From a checkpoint of a small self-supervised image encoder: arch pvt, depths [3, 6, 6].
Rows from block 12 of a small self-supervised image encoder, named by matrix and row number. Rows with one number belong to one neuron. Each number is 128 + 24 x the weight over its row's rms, rounded and kept within 0 to 255. All counts start at 0.
After each neuron's rows are labels from the 100 images, of 14848, where the neuron reaches its highest value: "strongest on" is what is common among them. Only what is clearly more common there than usual is listed. The data: photos of arthropod specimens (BIOSCAN-5M). In brackets: how many of the 100.
# fc1: MLP up (model.blocks.12.mlp.fc1.weight, 1152x192), inputs 0-95
# fc2: MLP down (model.blocks.12.mlp.fc2.weight, 192x1152, transposed), outputs 0-95

fc1.470 [ 97 155  98 119 101 128  88 127 146  95  86 138  92 167  94 131 166 147 113 145 142 121  91 131 133 130 135 146 112 100 120 142 128 135  55 123 140 172 134 108 108 144 172 198 132 141 124 139 114  82 117 155 142 107  83 143 177 105 141 151 113 103  82 105 111 149 137 153 104 125 163  83 169 104 112 138 145 102 147 163 120 133 107 162  96 155 115  97 128  93 114 101 157 129 165  87]
fc2.470 [118 112 107 122 126 121 131 161 144 111 111 113 128 113  99 114 143 111 106 114  73 148 156  94  65 154 106 135 155 140 167 132  94 140 162 134 155 133 168 126 125 160 144 133 146 128 140 154 151 162 115 130 131 119 111 124 144  96 134 163 160  97 167 142  92 176 117 115 108 111 137 111 118  97 149 148 149  92 125 120 142 107  99 107 105 120 128 104 138 147 135 167 105 125 120 123]
strongest on: order Hymenoptera (44)

fc1.204 [114 139  99 132 145 111  98 100 157 113 105 162 124 144 128 225 142 171 131 162 132 137 105 151 138 137 112 135 151 117 116 112 105 120 111 124 147 132 136 127 107 125  78 152  72 138 105 123 156  85 149 120 110 156 133 131 136 126 104 126 103 108  91 128 116 139 159 145 164 180 161 125 133 136 100 111 127  98 146 157 121 125 127 178 136 134 124 142 150 140 167 100 148 132 154 124]
fc2.204 [118 117 108 116 147 125 104 106 123 130 123 146 142  95 115 157 133 128 133 134 141 112 173  91  92 141  80 131 133 131 117 126  87 132 135  99 147 161 145 114 135  96 175 138 152 114 100 128 102 197 140 159 161 126 161 107 113 160  83  93 131 128 100 150 102 166 111  64 121 202 112 133 123 101 137 134 151 138 144 101 135 122 119 126 117 130 134 168  92 161 116 158 132 138 116 110]
strongest on: order Hymenoptera (43)

fc1.538 [118  98 218 142 148 161 164 136 105 173 107 158 117  99  83 162 140  89 138 153  95 125 119 123 157 122 158 139 135 144 175 156 140 125 120 189 116 161 126 106 148 137 102 140 111 107  94 146 133 126 132 127 152 192 140 121  85 137 178 152 102 134 149 159 162 133 134 156 104 102 106 156  95 132 119 130 100 139 161 100 139 116 129 108 117 111  72 147 152 103  98 114 108 122 157 179]
fc2.538 [ 83 121 100 110 146 155 119 153 131 161 123 110 158 155 120 125 168 110 124 109 146 188 119 146 151 112 155 175 137 129 113 125 156 116 110 135 138 118 113 107 124 113 132  99 140 129 146 102 154 125 129 111 114 170 121  87 110 133 151 146 134 160 108 112  89  65  78 103 163 105 141 150 124 124 137 128 132 164  94 145 130 125 160 142 105 125  80 127  99 136  74 131 136 123 187 143]
strongest on: order Diptera (64)

fc1.604 [171 104 145 125 123 166 140 155 139 141 100 114 109 146 134 151 153 120 107 112  91 121 137 116 111 105 114 144 141 104 118 147 103 144  83 140 120 131 135 104  98 141 127 167 101 174 121  98 140 118  96  99 128 125 124 142 142  94 139 127 135 120 145  87 148 175 130 128  95 116 129 109 117 141 115 137  94 136 156 143 133 130 113 101 130 126  86 102 131 128 148 107  88 148 118 104]
fc2.604 [159 123 141 113 142 167 141 139  90 158 127 146  91 117 142 117  89 125 113 120 112 147 168  92 105 170 115 157 171 108 138 100 136 114 112 116 103 160 100 157 156 133  78 156 119 157 144 145 151  91 132  91 100 109  78 149 142 118 149 131 151 121 118 108 119 111 125 133 145 113 140 138 111 148 136 143 108 148 168 146  97 131 180 107 148 113 108 124 125 104 100 147 106 127 152  81]
strongest on: order Diptera (60)

fc1.21 [105  99 161 148 146 103 174 103 128 164 156 155 129 100 112 148 110 164 155 132 131 103 140 138 160 113 100 151 116 150 136 139 106 131 129 156 129 137 132  79 159 132 126 101 153 117 153 126 142 102 144 136 119 150 146  96 112 101 141 191 111 115 115 168 136 145 142 149 137  77 132  91 110 145 114 103 156 100  97 130 133 129 110 108 119 110  91 108 131  82  85 110 141 117 145 148]
fc2.21 [126 120  98 108 168  92 116 142 110 147 177 103 142 183 122 128 108 107 136 108 144 155 118 153 114 110 178 123 141 160 121 146 134 121 147 127 159  81 160 135 112 159 124 113 138 159 118 104 148 133 138 146  97 160 127 169 101 134  93 134 165 153 158  74 101 107 104 167 132 143 151 123 133 132 135 142 110 124 121 122 144 145 140 126  81 138 137 106 161 148 138 134 118 165  94 131]
strongest on: class Arachnida (33); order Trombidiformes (26)

fc1.659 [119 153 119 170 141 116 107 140 151 120 144 124 183 139  97 140 144 143 140 105 119 158 106 178 111  85 132 145 131 169 124 104  86  91 160 153 110  77 123 116 141 153 120  96 125 144 146 108 126 130 164 132  84 155 149 128 121  95 163 136 103 133 148 128 116 118 136 110 133  90 125 168 146 138  95 142 152 107 138 105 126 145  96 137 133 149 175 119 158 118 146 158 124 162 144 174]
fc2.659 [165 128 137 134 156 120 138 143 116 128 152 115 178 126 161 154 108  80 142 110 117 119 113 177 180 155 172 105 101 132  98 123 162 139 121 151 134 140 130 104 117 125 138 116 137  94 119 148 132  86 125 117 108 118 111 146  92 125 130 154 125 156 152 140 157 103 129 158 105  99 130 106 106 144 137 113 107 155 110 118 124 129 160 108 120 114 102 158 114 128 116  98  97 117 128 182]
strongest on: order Hymenoptera (43)

fc1.637 [117 108 155  99 146 152 169 134 131 110 118 128 121  82 160 161 138 164 104 130 119 156 158 142 119 122  62  99 128 144 141 146 133 126 133 112 134 144 111 148 125 183 118 113 133 126 120 155 151 139 118 116 132 127 185 146  95 143 111 114 138 135  68 163 157 135 133  96 179 126  81 117 122 147  93 105 172 102 148 163 131 100 129 149 154 120 146 150  93 114 127 117 156 121 130 124]
fc2.637 [156 100 145 151 118 108  94 158 121 115 155  92 106 137 102 133 135 156  73 131 122 177 145 142  99 189 104 145 102 101 154 101 116 131 125 121 129 132 100 131 122 132 159 132 123 150 166 145 116 144 136 117 126 103  98 152 158 132 157 145 129 126 161 127  98 132 147  76 110  85 154 134 142 124 144 167 129 141 157 153 144 119 133  99 107 150 146 133  76 121 126 184 106 150 159  88]
strongest on: class Arachnida (36); order Trombidiformes (31)

fc1.753 [137 117  96 150 118  90 105 137 128 111 109 126 109 170 100 123  86 125  94 124 122 152 106 120 118 118 129 151 134 119  97 127 126 119 101 108 125 170 129 133 141 110 142 152 153 126 111  63 103 145 123 147 157  86  88 138 186 171 136  91 113 148 132  99 104  54 131 111 119 102 155 124 134 148 150 167  83 169 125 124 113 140 119 180  84 146 129 114 114 144 115 132  93 127 129 103]
fc2.753 [143 128 143 125 134 116 143 136  99 127 125 122 197 131 115 143 126 107 121  57 132 170 153 129  79 128 139 117 157 142 121 157 149 115 149 105  93 140  95 147 142 138 124 103 151 109 149 111 145 107 166 140 114 129 121 145 129  93 127 176 185 144 150 119  96 126 149 124 122  88 134 131 130 116 165 138 117 108 131  99 167 116 150  81 113 108 105 131 132 117 131 132 110 108 139 127]
strongest on: class Arachnida (40); order Trombidiformes (35)

fc1.740 [ 97 128 153 123 156 139 131  87 100 155 140 203 122 103 144 115 122 146 134 133 183  78 137 142 146 127  84 140 102 109  95 191 131 142 107 110 115 165 120 152 146 101 157 124 174 120 105 152  66 142  88 122 139 150 192 139 133 158 101 157 142 133  88 140 136 101 130 103 152 143  71 116 127  89 141 118 119  94 126 101 123 111 105 128 147 113 132 138  93 125  94 122 115 104  95 131]
fc2.740 [149  88 135 120 111  64 126 154 172 103 121  90 124 146 143 122 134 152 118 150 129 134  97 121 138 148 169 127 165 130 127  92 141 142 131 143 123  86 130 135  98 139  77 101 108 157 159 144 134 118 120 173 162 121 129 152  95 125 123 158  92 143 124 156 157 126 125 158 111 110 170  97  86 120 109 166 101 143  93 113 115 139 138 136 139 117 143 121 138 144 154  99 135 128 114 140]
strongest on: class Arachnida (38)

fc1.173 [143 130 132  75 118 130 149 130 122 140 138 109  97 154 140  85 137  88 117 115 119 117 162 111 120 135 144 116 127 141 142 142 109 161 145  91 108  99 106 135 131 116 193 124 168 132 164  99  77 146 111 141 135 109 120 126 122  97  91 109 152 156 142 103 110 129 100 131 131 144 147 127 105 115 142 124 108 127  76  90 170 176 130  87 152 101 159 144 115 127 122 150 119 136  64 130]
fc2.173 [186 112 127 111 150 141 119 124 139 125 119 140 150 141 117 128 132 104 146 128 126 131 190 110 128 131 131 124 151 162 105 136  99 144 162  97 126 106  83 147 103 125 138 122 125 107 130  86 140 145 104 116 125 119 188 145 114 109  96  97 139 159 121 107 115  92 116 131 152 150  95 115 105  92 128 129  98 109  92 129 183 164  94 118 180 104 139 145 122 109 138 160 135 162  88 143]
strongest on: order Hymenoptera (43)

fc1.136 [107 126 137  93 143 133 161  74 103 143 123 116 134  88 192 124 125 100 145 107 163 129 124  98 101  87  96 104 169 118 128 160 155  98 162  98 125 117 153 141 146 113 138 127 146 129 142 144 114 173 120  85 157 141 145  84  63 132 127 145 183 144 127 175 179 150 100 125 136 130 122 174 106 151 114 101 131 113 109 103 127 151 153  91 141 120 139 129 125  85 129 117 149 124 120 154]
fc2.136 [138 114 168 115 100 106 122 155 123 136 102 100 124  86 127 121 110 109 117 141 117 167 145 136  88 157 114 114 109  88 140  86 124 127 145 106 140 156 103 109 170 159 149 136 136  78 157  99 131 144 139 117 137  78 124 149 111 116 158 115 122 157 127 120 150 149 140  67 112 118 138 151 135 104 158 126 165 158 147 132 123 139 149 154 101 165 132 161 114 104 113 150 105 115 158 122]
strongest on: order Hymenoptera (41)

fc1.99 [111 104 102 137 116 127 142 113 113 112  99 123 117 139 102 155 115 139 109 144 186  85 146 142 128  98  81 135 128 132 137 129  88 103 140 116 142 114 146 113 148  97 115 125  90 145 181  72 108 145 133 146 155  88 132 110 102 146 118 107 141 121  87 153 161 158 108 112 120 173 120 163 172 141 159 109 179 139 149 106 134 120 131 141 143 138 156 125 116  95 176 176 117 138 134  86]
fc2.99 [165 145  88 124 132 167 143 105 114  82 153 126 178 144 113 116 106 145 137 113  91 105 167 105  85 135  62  94 127 135 101 123  97 167 102  84 131 116 113 129 129 122 139 127 130 115  97 125  94 123 121 128 108 112 125 146 140 124 117 169 151 112 138 103  67 150 154 115 124 144  93  96 119  92 169 126 133  80 152 156 142 136 115 141 112 119  96 105 160 149 116 142 103 162  82 119]
strongest on: order Hymenoptera (42)

fc1.250 [140  93 108 141 136 116 165 181 113 102 117 146 103 161 108 129 138 112 157 147 131  88 123 100 156  95 139 184 140 132 126  67 149 135 142 141 111  97 165 104  75 111 125 128  85 107 116 102 160 160 126 110 135 119 105 154 143 105 106 173 147 124 163 110 117 108 138 156 100 115 132  90 129 121 166 131 142 119  70 162 143 139  93 122 146 108 121  93 164 133  97 129 112 149  76 107]
fc2.250 [129  99 150 175 125 122 136 139 127  93 118  84 131 131 128 121 143 119 126  98 116 109 166 132 144 191 158 103 128 127 101 103 117  86 144 123 144 120 115 115 127 177 142 109 105 133 129 136 120 149 134 138 138  91 130 104 137  86 100 113 149  93 146 126 110 123 127 137 130 125 125 121 133  99 106 128 130 109 145 131 145 139 148 150 134 173 118 143 125 100 170 130 138 151 145 126]
strongest on: order Diptera (66)

fc1.365 [ 99 113 128 134 107 151 129 134 134 117 120 162 113 143  86 127 177 162 127 121 145 123  87 134 134 108 136 157 149 107 145 148 107 142  84 153 101 170 156  86 145 127 112 167 111 169 118 136 155 144 119 118  90 143  83 126 186 113 145 164 137 100 100  92 102 151 167 109  97 166 127 133 152 123 153 109 152 107 140 145 118 128 134 139 159 132  99  78 153 117 119 110 138 102 148  67]
fc2.365 [ 85  89 101  94 105 130 108 152  97 127 103 143 116 103 133 169 125 156 100 127 129 132 144 110 113 135 110 168 121 128 113 175 100 108 100 121 123 146 156 113 153 108 156 103  91 173 167 141 114 129 155 161 120 127 141 141 131 123  95 160 156 121 126 179 104 181 101 114 148 144 112 148 122 143 145 105 144 109 136 110 120 105 138 132 107 111 169 130  99 102 116 168 140 146  81 109]
strongest on: class Arachnida (26)

fc1.463 [ 98 147 117 141 144 124 129  92  68 157 138 144 161  85 126 121 114 139 117 143 171 128 167 132 122 128 110 112 136 156 147 131 118 135 149 124 138  86 145 175 159 116 127  92 158  76 111 116 114 149 155 146 138 159 158 137 101 180  97 145 118 171 109 135  97 129 143 124 159 157 102 127 148 123 145 127 153  92 156 100 136 127 137 146  77 154 117 177 103 141 102 150 138 175 121 187]
fc2.463 [181 122 126 115  92 142 137 120 170 106 126  85 113 155 124 135 117 111 117 137 123 148 106 111 140 143 140 135 147  99 110  99 125 154 139 132 135 155 142 161 128 129 102 144 130 150 126 161 177 127 118 110  94 122 101 136 115 111 154 122 110 118 148 145 143 112 125 158 121 115 162 113 109 147  93 136  94 167 115 167 124 124 115 140 166 113 137  93 157 127 162 107 117 116 135 106]
strongest on: order Diptera (63)

fc1.45 [113 139 115 130 137 129  99  98 145 117 110 180 132 145 102 145 105 129 115 143 129 103  98 113 115 158 132 142 131 184 142 129 124 129 108 154 147 113 138 116 113  97  93 121 141 145 119 153 127 118 160 118 139 187 118 150 140 153 139 118  86 144 164 145 105 134 128 157 120 118 134 135  98 102 138 167  74 152 119 120 104 112 114 133 126 105 110  96 163 171  79 144 132 143 130 176]
fc2.45 [152 124 133 167 123 146 121 147 157 146 136 152 113  84  85 130 128 120 152 192 128  85 124 137 126 159 144 187  99  94 126 101 141 180  81 121 137 153 127  86 136 130 124 145  97 114 131 146 164 146 171 110 114 111 138 139 139 143 129 141  79 114 151 147 137 172 138 157  94  97 140  98 128 119 142 149 112 139 147 128 134 104  99 129 137 127  97 135 116 141 130 130 124 129 110 110]
strongest on: order Lepidoptera (26)

fc1.549 [136 158 109  97 124  84  92 142 153 118 140 115 115 156 122  85 146 118 169 159  91  85 122 152 159 141 165 128 113 157 151 115 108 122  98  98 128 132 132 151 134  97 141 157 158 169 135 153 109 150 123 171 127 122 122 152 160  77 109 146 143 121 115 125 118  85  91 110  97 131 124 152 118 146 114 125  58 123 116 133 118 127 108 112 121 114 119 138 125 129 133 125  88 109 120 136]
fc2.549 [112 119 149 115 129 158 135 126 119 138 143 125  87 163 128  89 145 166 124 141  92 126 128 130 169 136 107 165 129 151 107 106  76 102 109 181 113 117 149  92 146  99  93  99 110 165 133 141 101  86 146 147  95 122 113 123 140 108 129 153 151  81 146 122  98 103 155 142 131 139 140 115 118 174 147 126 124 135 159 158 127 123 132 114 120  78 129 109 145 114  71 135 111 113 113 110]
strongest on: order Hymenoptera (42)

fc1.476 [102 164 157 114 126 150 104 142 101 102 106 116 126 142  99  90 134 124  96 124 120 164 145 147 122 145 114 100 139 152 128 135  99  75 140 146  97  95 116 163 119 127  91  97 130 123 114  85 177 162 184 114 128 136 115 112 169 141 119  64 139 155 102 136 105 119 107 125 180 136  86 139 147 108 169 122 150 109 125 135  92 116 118 168 110 116 160 155 108 133 139 129 147 135 120 160]
fc2.476 [150 135 178 146 130 112 118  94 151 158 155  96  92 101 133  84 100 154 108 124 118 161 107  92 127 141 105 153 143 129  99 123 117 130 112 140 120 164 175 135 137 119 150 152 173 149 119 186 106 121 107 135 123 143 103  71 109 123 150 138 133  88 165 110 162 113 167 126 102 100 138 107 124 138 110 130 113 167 156 104 130 118 105 115 141 110 113  94 115 142 159 121 173 139  95 111]
strongest on: order Coleoptera (82)

fc1.201 [115 151 127 157 133 112 117 134 139 152 161 121 150 121 165  43 137 136 169 129 161 153 116 149 125 134 145 116 117 122 120 154 156 143 131 135 140 134 105 141 117 133 169 108 208 119 113 160 114 142 102 135 135 155 148 122 119 143 136 149 109 156 123 128 128  66 119  98 148  95 132 137 111 117  94 138 113 110 104 122 123 117  89 130 125 151 100 120 136 144  98 117 147 107 119 160]
fc2.201 [108 103 129 122 116 118 142 108 146  78 154 105  97 137 134  96 179 161 128 131 160 136 102 134 109 165 105 111 124 109 113 122 119  95 115 114 149 113 113 114 115 150 150  81  88 161 178 141 123 139 133 150 124 100 138 118 160 109  95 124 127 113 110 164 124 136 118  92 177 137 152 145 122 100 118 149 133 104 128 161 112  89 126 174 135 129 144 118 152 144 164 159 140 127 112  99]
strongest on: class Arachnida (26)

fc1.205 [ 99 140  90 144 125  89 118 110 136 113 147 153  89 177 115 126 138 156 143 184 133 112 136 161 147 157 112 127  83 134 137 105 100  95 110 127 141 105 126 112 130 113 155 148 151 140 134 135 135 126 138 155 135 114 124 175 160 127 126 119  98 104 117 112 128 128 135  97 107 125 148 103 161 126 127 133 118 136 145 169  98 128 147 181 119 146 153 131 123 128  86 183 137 165 132 124]
fc2.205 [145  90 171 124 134 133 116 154 155 104 106  83 117  77 149 113 144 143 108 138 107 140 125 112 119 118 120 110 112 109 169  72  97 138 137 100  97 139 115 100 106 142 140 113 111 131 134 111 121 147 162 136 146  72 162 139 111 118 154  91 109 125  79 130 154  95 156  78 104 146  94 162 113 144 121 136 106 162 119 152 115 122 100 140  92 147 124 130 132 109 104 120 102 111 150 102]
strongest on: order Hymenoptera (53)

fc1.244 [ 99  85  75 173 152  99 115 150 118 156 141 121 110 117 122 154 132 165  86 121 142 130 115 100 144 131 120 109 123  97 107 115 138 151 104 125 153  93 185 150 107  90 167  98 149 137 156 153 135 123 101 150 152 148 126 117 132 153 121 155 136 110  93  95 155 118 121 109  91 168 128 125 150 126 121 127 144 122 130 104 121 133 150 100  88 125 145 152  79 167 161 142 120 168  87  99]
fc2.244 [145 101 104 142 144 207 120 128 121 165 117 148 171 127 111 119 125 131 110  78 174 126 124 131  98 155 131 147 126  91 108 112 127 122 111 117 147 107 145 130 149  93 136 124 173 140 123 158 181  90 102  92  80 154 135 127 125 126 127 153 123 130 158 148 136 164 149 138 124 121 113 123  96 155 101 111  95 142 124 102 119 151  92  89 103 121  97  94 175 167 124 147 154 161 129 124]
strongest on: order Coleoptera (40)

fc1.364 [137 126 146  97 138 101 145 136 128 125 113  92 113 106 140 182 102 154 107  94 196 112 129  94 115  98 119  77 126 166 137 145 129 113 145 129 118 126 142 124 134 163 122  80 105 152 135 116  87  95  83 107 112 146 143 105  99 162 114 119 132 130 140 129 135 187 109 146 131 117 170 130 103 113 129 125 143 159  77 105 127 156 156 128 114 113 143  94 137 129 106 104 147 116  88 156]
fc2.364 [126 128 109 130 105 125 122 108 166 101 145 107 107 161 124  87 135 131 136 146 126 121 140 120 122 132 104 160 140 117 156 131 101 122 134 106 146 133 152  95 161 122 119 137 114 145 110 148 121 160 138 134 118  85 128 138 141  70 125 156 176  83 155 145 107 133 113 137 111 102  95 145 163 152 144 123 129 135 126 142 124 138 132 148 110 138 137  82 134  97 147 118 132 121 139  88]
strongest on: order Hymenoptera (50)

fc1.31 [113 112 159 133 166 130  99 140 145 124  86  98 120  98 117 162 110 129 118 160 112 159 121 115 120 125 140  68  98 116 124 120 155 184 125 109 160 177 110 155  90 169 142 110 121 122 106 139 141 132 119 119 129 143 151  72  84 139 165  95 131 124 138 151 112 132  93 157 159 140 111 127 127  80 132 120 154 109 142 108 150 119 117  83 124 109 133 150  61 130 160  94 161 145 116 133]
fc2.31 [100 144 114 117  71 115 127 159  93 123 133 120 116 125 129  93 146 132 126 126 102 145 140 144 164 144 116 159 148 129 146 123  99  93 114 142 105 136 151 112 151 138 112 117 135 159 125 158 113  86 108 152  99 126  80 117 164 115 118 150 116 109 123 120  89 144 156 141 139 132 127  96 102 175 122 116 137 135 115 145 118 122 142  93 116 111 106 109 133 147 106 139 128 117 132 108]
strongest on: order Hymenoptera (41)

fc1.767 [ 92 145 159 146 135 123 127 139 110 137 142 147 128 100 114 141 112 126 173  97  95 144 182 141 125  96 135 123 166 127 129 162 145  97 150 143 115  92 126 116 128 169  84 116 124  67 111  74 133 195 200 141 138 168 143 118 120 148 100 111 165 148 119 147 103 174 141 138 187 131  80 123 147 125 173 130 160 132 130 113 119 120 119 158 115 147 135 180 146 122 103 100 114 153 113 145]
fc2.767 [201 127 158 135  93 125 144 146 156 139 118  83 128 143 134 103 117 100  94 119 121 150 105 106 128 176 118  91 124 117 106  99 152 136  95 127 147 146 123 170 130  96  85 105 131 102 124 169 140 129 102 124 122 122 102 120  88 125 161 121 105 138 157 113 155 138 155 122 115 106 174 150 100 134  95 131  74 159 155 165 150 124 161 125 151 139 109 148 146 122 164 106 146  85 111 137]
strongest on: order Hymenoptera (41)

fc1.8 [161 169 135 102 101 144 118 121 113 153 160 137 147 115 125 124 105  93 133 127 115 101 179 159 142 173 141 148 105 133  94 117  80 130 130  92 118 141  88 149 155 112 138 137 163  99 116 111 148 124 136 132 142  92 120 129 167 140  83 108 124 174  95 128 120  93 126 129 135 144 155 117 109 111 134 124 100  99 136 118 164 118 127 142 138 133 101 159 119 134 104 152 105 108 105 143]
fc2.8 [149 120 152 143 139 176 152 120 111 143 145 118 140 149 144 106 147 148 121 142 118  99 161 144 150 174 152 160 140 127  99 144 120 115 125  98 110  93 109 163 125 135 118 127 182 126 103 111 124 116  96 107 152 116 143 160 147 113  90 143 136 157 159 133 155  94 145 134 165  99  92 116 138 124 145 141 134 133  96  77 157 120  96 113 132 123 145 187 155 106 131 112 116 119  83 159]
strongest on: order Coleoptera (76)

fc1.137 [116  92 145 160 127 132 151 136 111 157 120 153 149 114  85 125 104  67 132 153 114 129 110 163 154 166 133 139 134 145 106 117 122 126 152 150 151  89 146 158 117 116 171 129 103 103 117 120 164 122 154 125 170 147 123  87 141 134 165 113 123 150 132 161 127  89 126 136 163 146 151 153 141 141 131 127 132  68 118 143 107 112 148 116 122 150 107 162 173 153 118 148 110 149 150 171]
fc2.137 [141 132 116  78 117 144  87 147 134 152 119 119 119 135 131  82 129  81 100 173 120 115 146 146 117 138 131 132 103 120 140 133 102 179 160 127 163 107 163 144 131 107 113 109  76 149 116 129 176 133 106 111 111 136 102 163 136 127 134 157  93 164 142 133  83 115  92 137 125 146 118 136 125 108 158 142 127 129  97 135 123 123 121 132 135 110 157 118 115 177 115 154  96 131 124 151]
strongest on: order Lepidoptera (26)

fc1.88 [148  95 144 156 115 133 143 135 132 132 136 114 154 138 105 134 134 141 102 105  74 155 124 142 118 150 187 132 116 104 148  96 123 151 157 148 104 122 128 103 143 130  88 137 114 105 126 113 135 126 147 136 100 135  96 140 126 113 165 153 120 138 176 100 117 121 157 141 103 128 122 132 117 132 134 167 115 133 147 116 122 175 169 139 121 136 109 106 147 126 117 125  63 160 145 112]
fc2.88 [150 131 111 123  97 123 118 142 135 129 133 144 159 133 101 118 140 110  82 136  85 132 115 150 115 135 151 117  89 120 125 132 143 161 119 135 118 154 123 141 162 164 118 133 126 107 133 167 104  90 125 113  38 112 105 147 115 110 163 139 126 139 155 106 116 101 130 121 103 124 140 111 104 110 120 157 106 117 127 154 141 151 170 173 149 115 107  98 123 123 114 141  81 166 145 144]
strongest on: class Arachnida (33); order Trombidiformes (28)

fc1.261 [ 89 130 154 129 155 150 129 130 126 120 131 122 131 117 155 133 104 161  98 131 200 163 108 119 148 116  85 152 156 152 193 116 117 151 163 161 180 127 152  87 145 145 131 158 143 117 103 126  99 131  92 117 142 133 134 111 104 132 122 156 111 134  93 113 134 105 115 123 136 151  99 134 144 184 106 123 154 132 118 110 137 115 126 140 128 134 132 114 120 119 136 147  98 174 145  90]
fc2.261 [109 156 111 111 126 144 157 120 120 133 144 163 118 123 140 113 170 138  92 136 133 108 162 147 175 167 133  84 102 121 127 169 106  99  97 146 121 107 142 122 133 103  89 141 114 149 126 112 156 120 125 113  99 128 122 134 160 129 117 100 102 127  83  65 109 143 135 119 125 179 124 112 131  81 154 141 150  79 133 106 111 150 150 127 113  98 136 176 135 179 113 139 112 100 114 109]
strongest on: order Hymenoptera (44)

fc1.616 [148  92 155 160 140 138 185 152 154 121  91 151  99 144  78 129 123 146 166 120 123  97 123 123 169 105 159 135 175 122 106  92 137 144 146 193 123 155 102 118 109 178  99 123 105 117 124 100 169 145 145 136  99 129 114 138 128 110 158 127 118 123 126 147  91 154 136 143 106 108 138 105 127 101 157 131 159 165 104 141 121 125 139 132 164 122 150  98 167  98 105  91 133 106 132 122]
fc2.616 [124 113 143 171 146 115  71 162 150 137 142 155  76 136 140  75  82 133 166 145 121 115 104 145  87 130 147 132 154 112 126  79 142 120 106 142 107 113 107 121 120 164 107 124 130 128 152 110 170 139 183 115 122 135  92 169 128 132 118  89 158  95  99 126 125 109 100 179 159  80 113 127 116 119 101 150 110 144 100 125  94 126 101 171 169 126 152 109 162 111 163  81  94 112 155 104]
strongest on: order Diptera (69)

fc1.148 [160  98 140 165 132 157 113 127 125 130 107  74 178 117 129 150 107 112 109 103  91 122 170 148 104 146 122 125 120 125  73 122 115 118 161 107 145 118 131 124 111 129 107  72 104 114 132 132 129 137 118 130 152 133 142  79 103 179 139 103  99 118 176 191 134 164 145 124 161 128 136 130 109 113 134 118 151 134 158 146 146 143 123 106 130 142 128 143 137 143 181 138 141 128 124 162]
fc2.148 [101 116 117 122 153 172  88 166 100 136 123 118 114 109 158 151 110 114  84 124  87 135 126 136 150 120 112 132 145 109 137 140 111 112 123 161 143 115 188 146 117 132 143 137 125 199 151 158 117  93 120 108 135 161 109 107 113 159 142 139 117 100 119 178 137 161 138 132 138 129 133 166 136 169 110 130 166 131 142 136  97 116 149  97 133 145 135 132 123 119 163 123 130 140 148 146]
strongest on: order Coleoptera (83); family Throscidae (40)

fc1.164 [151 121 105 146 113 146 170 162 102 115 109 119 137 135  97 164  99 148 106 108 110 146 126 109 136 143 170 162 123  98  91 100 104 143 144 113 125 126 139 117 141  98 121 118 121 114 117  65 145 130 160 188 123  86 105 122 178 153 136  98  95 137 130 131  93 105 142 105 174 137 130 121 154 162 138 145 116 148 143 146 128 116 135 144 123 135  89 138 127 171 132 109  93 134 137 118]
fc2.164 [120 151 180 130 129 138 147 120 102 136 160 142 169 111 119 142 118  92  78  67 129 130 134 139 101 133 168 113 123 129 127 147 125 103 147 124 130 127 153 149 182 118  94 104 149 134 114 119 129  93 185 173  77 148 129 120 112 135 127 152 159 129 100 143  96 124 144 118 153 126 142 160 145 137 131 125 123 106 158 105 104  88 179 143  87 120  91 121 156 113 158 103  68  91 154 145]
strongest on: class Arachnida (50); order Trombidiformes (44)

fc1.139 [147 145 152 142 150 135 159  78 149 110 154 124 134 105 128 107 126 138 118 159 115 122 145 147  77 130 100  74 128 155 177 116 134 131 153 120 149 137 126 150 154 113 133  98 145 103 118 131  34 114 117 146 120 112 141 155  88 134 177 128 116 127 133 143 117 147 172 100 145 108 141 142 113 115 124 103 137 119 128 110 135 156 117 150 101 115 153 137 128 106 121 176 123  93 121 149]
fc2.139 [147 159 156 180 150 148 117 145 145 107 125 161 144 110 138 173 152 111 116 129 101 141 111 147  81 114 124 118 140  99 134  76 137 138 101 141 153 128 116 143 163  91 110 150 138  94  79 129 100 113 159 139 143 141 127 146 108 153 143 127 134 171 126  86 128 128 144 118 102 112 155 130 119  98 116 135 116  56 133 140 127 163 117 106 135 113 115 150 126 100 169 151  52 106 113 151]
strongest on: order Diptera (62)

fc1.432 [146 166 169 136 148 157 106 136 133 114 104 129 117 114 120  92 121  66 147 171  90 169 126 137  85 115 117  85 137 124 161  70 110 112 142  89 137 128 135 156 112 120 142 146 143 181 139 146 141 173 135 106 124 163 110 145 104 122 180 105 134 143 180 157 132 111 126  71 141 107 121 186 134 113 129 177 139 104 135 116 118 136 109  95 117 138 185 155 126 148 150 171 110  87  98 143]
fc2.432 [113  81 121 117 155 121  78 169 116 132 135 126 118 139 123 103 115 141 114 187  91 115 117 121 167 131 138 182 148 171 139 127  93 137 166 172 113 122 153  95 112 121 138 135 115 141 164 134 145 144 125 111 137 119 113 143 127 127 186 132 129 124 151 166 128  91 124 133 118 122 127 108  94 172 156 153 148 131 104 132 117 111 109  84 123  83 143  95 102 134  57 171 151 125 130 114]
strongest on: class Arachnida (27)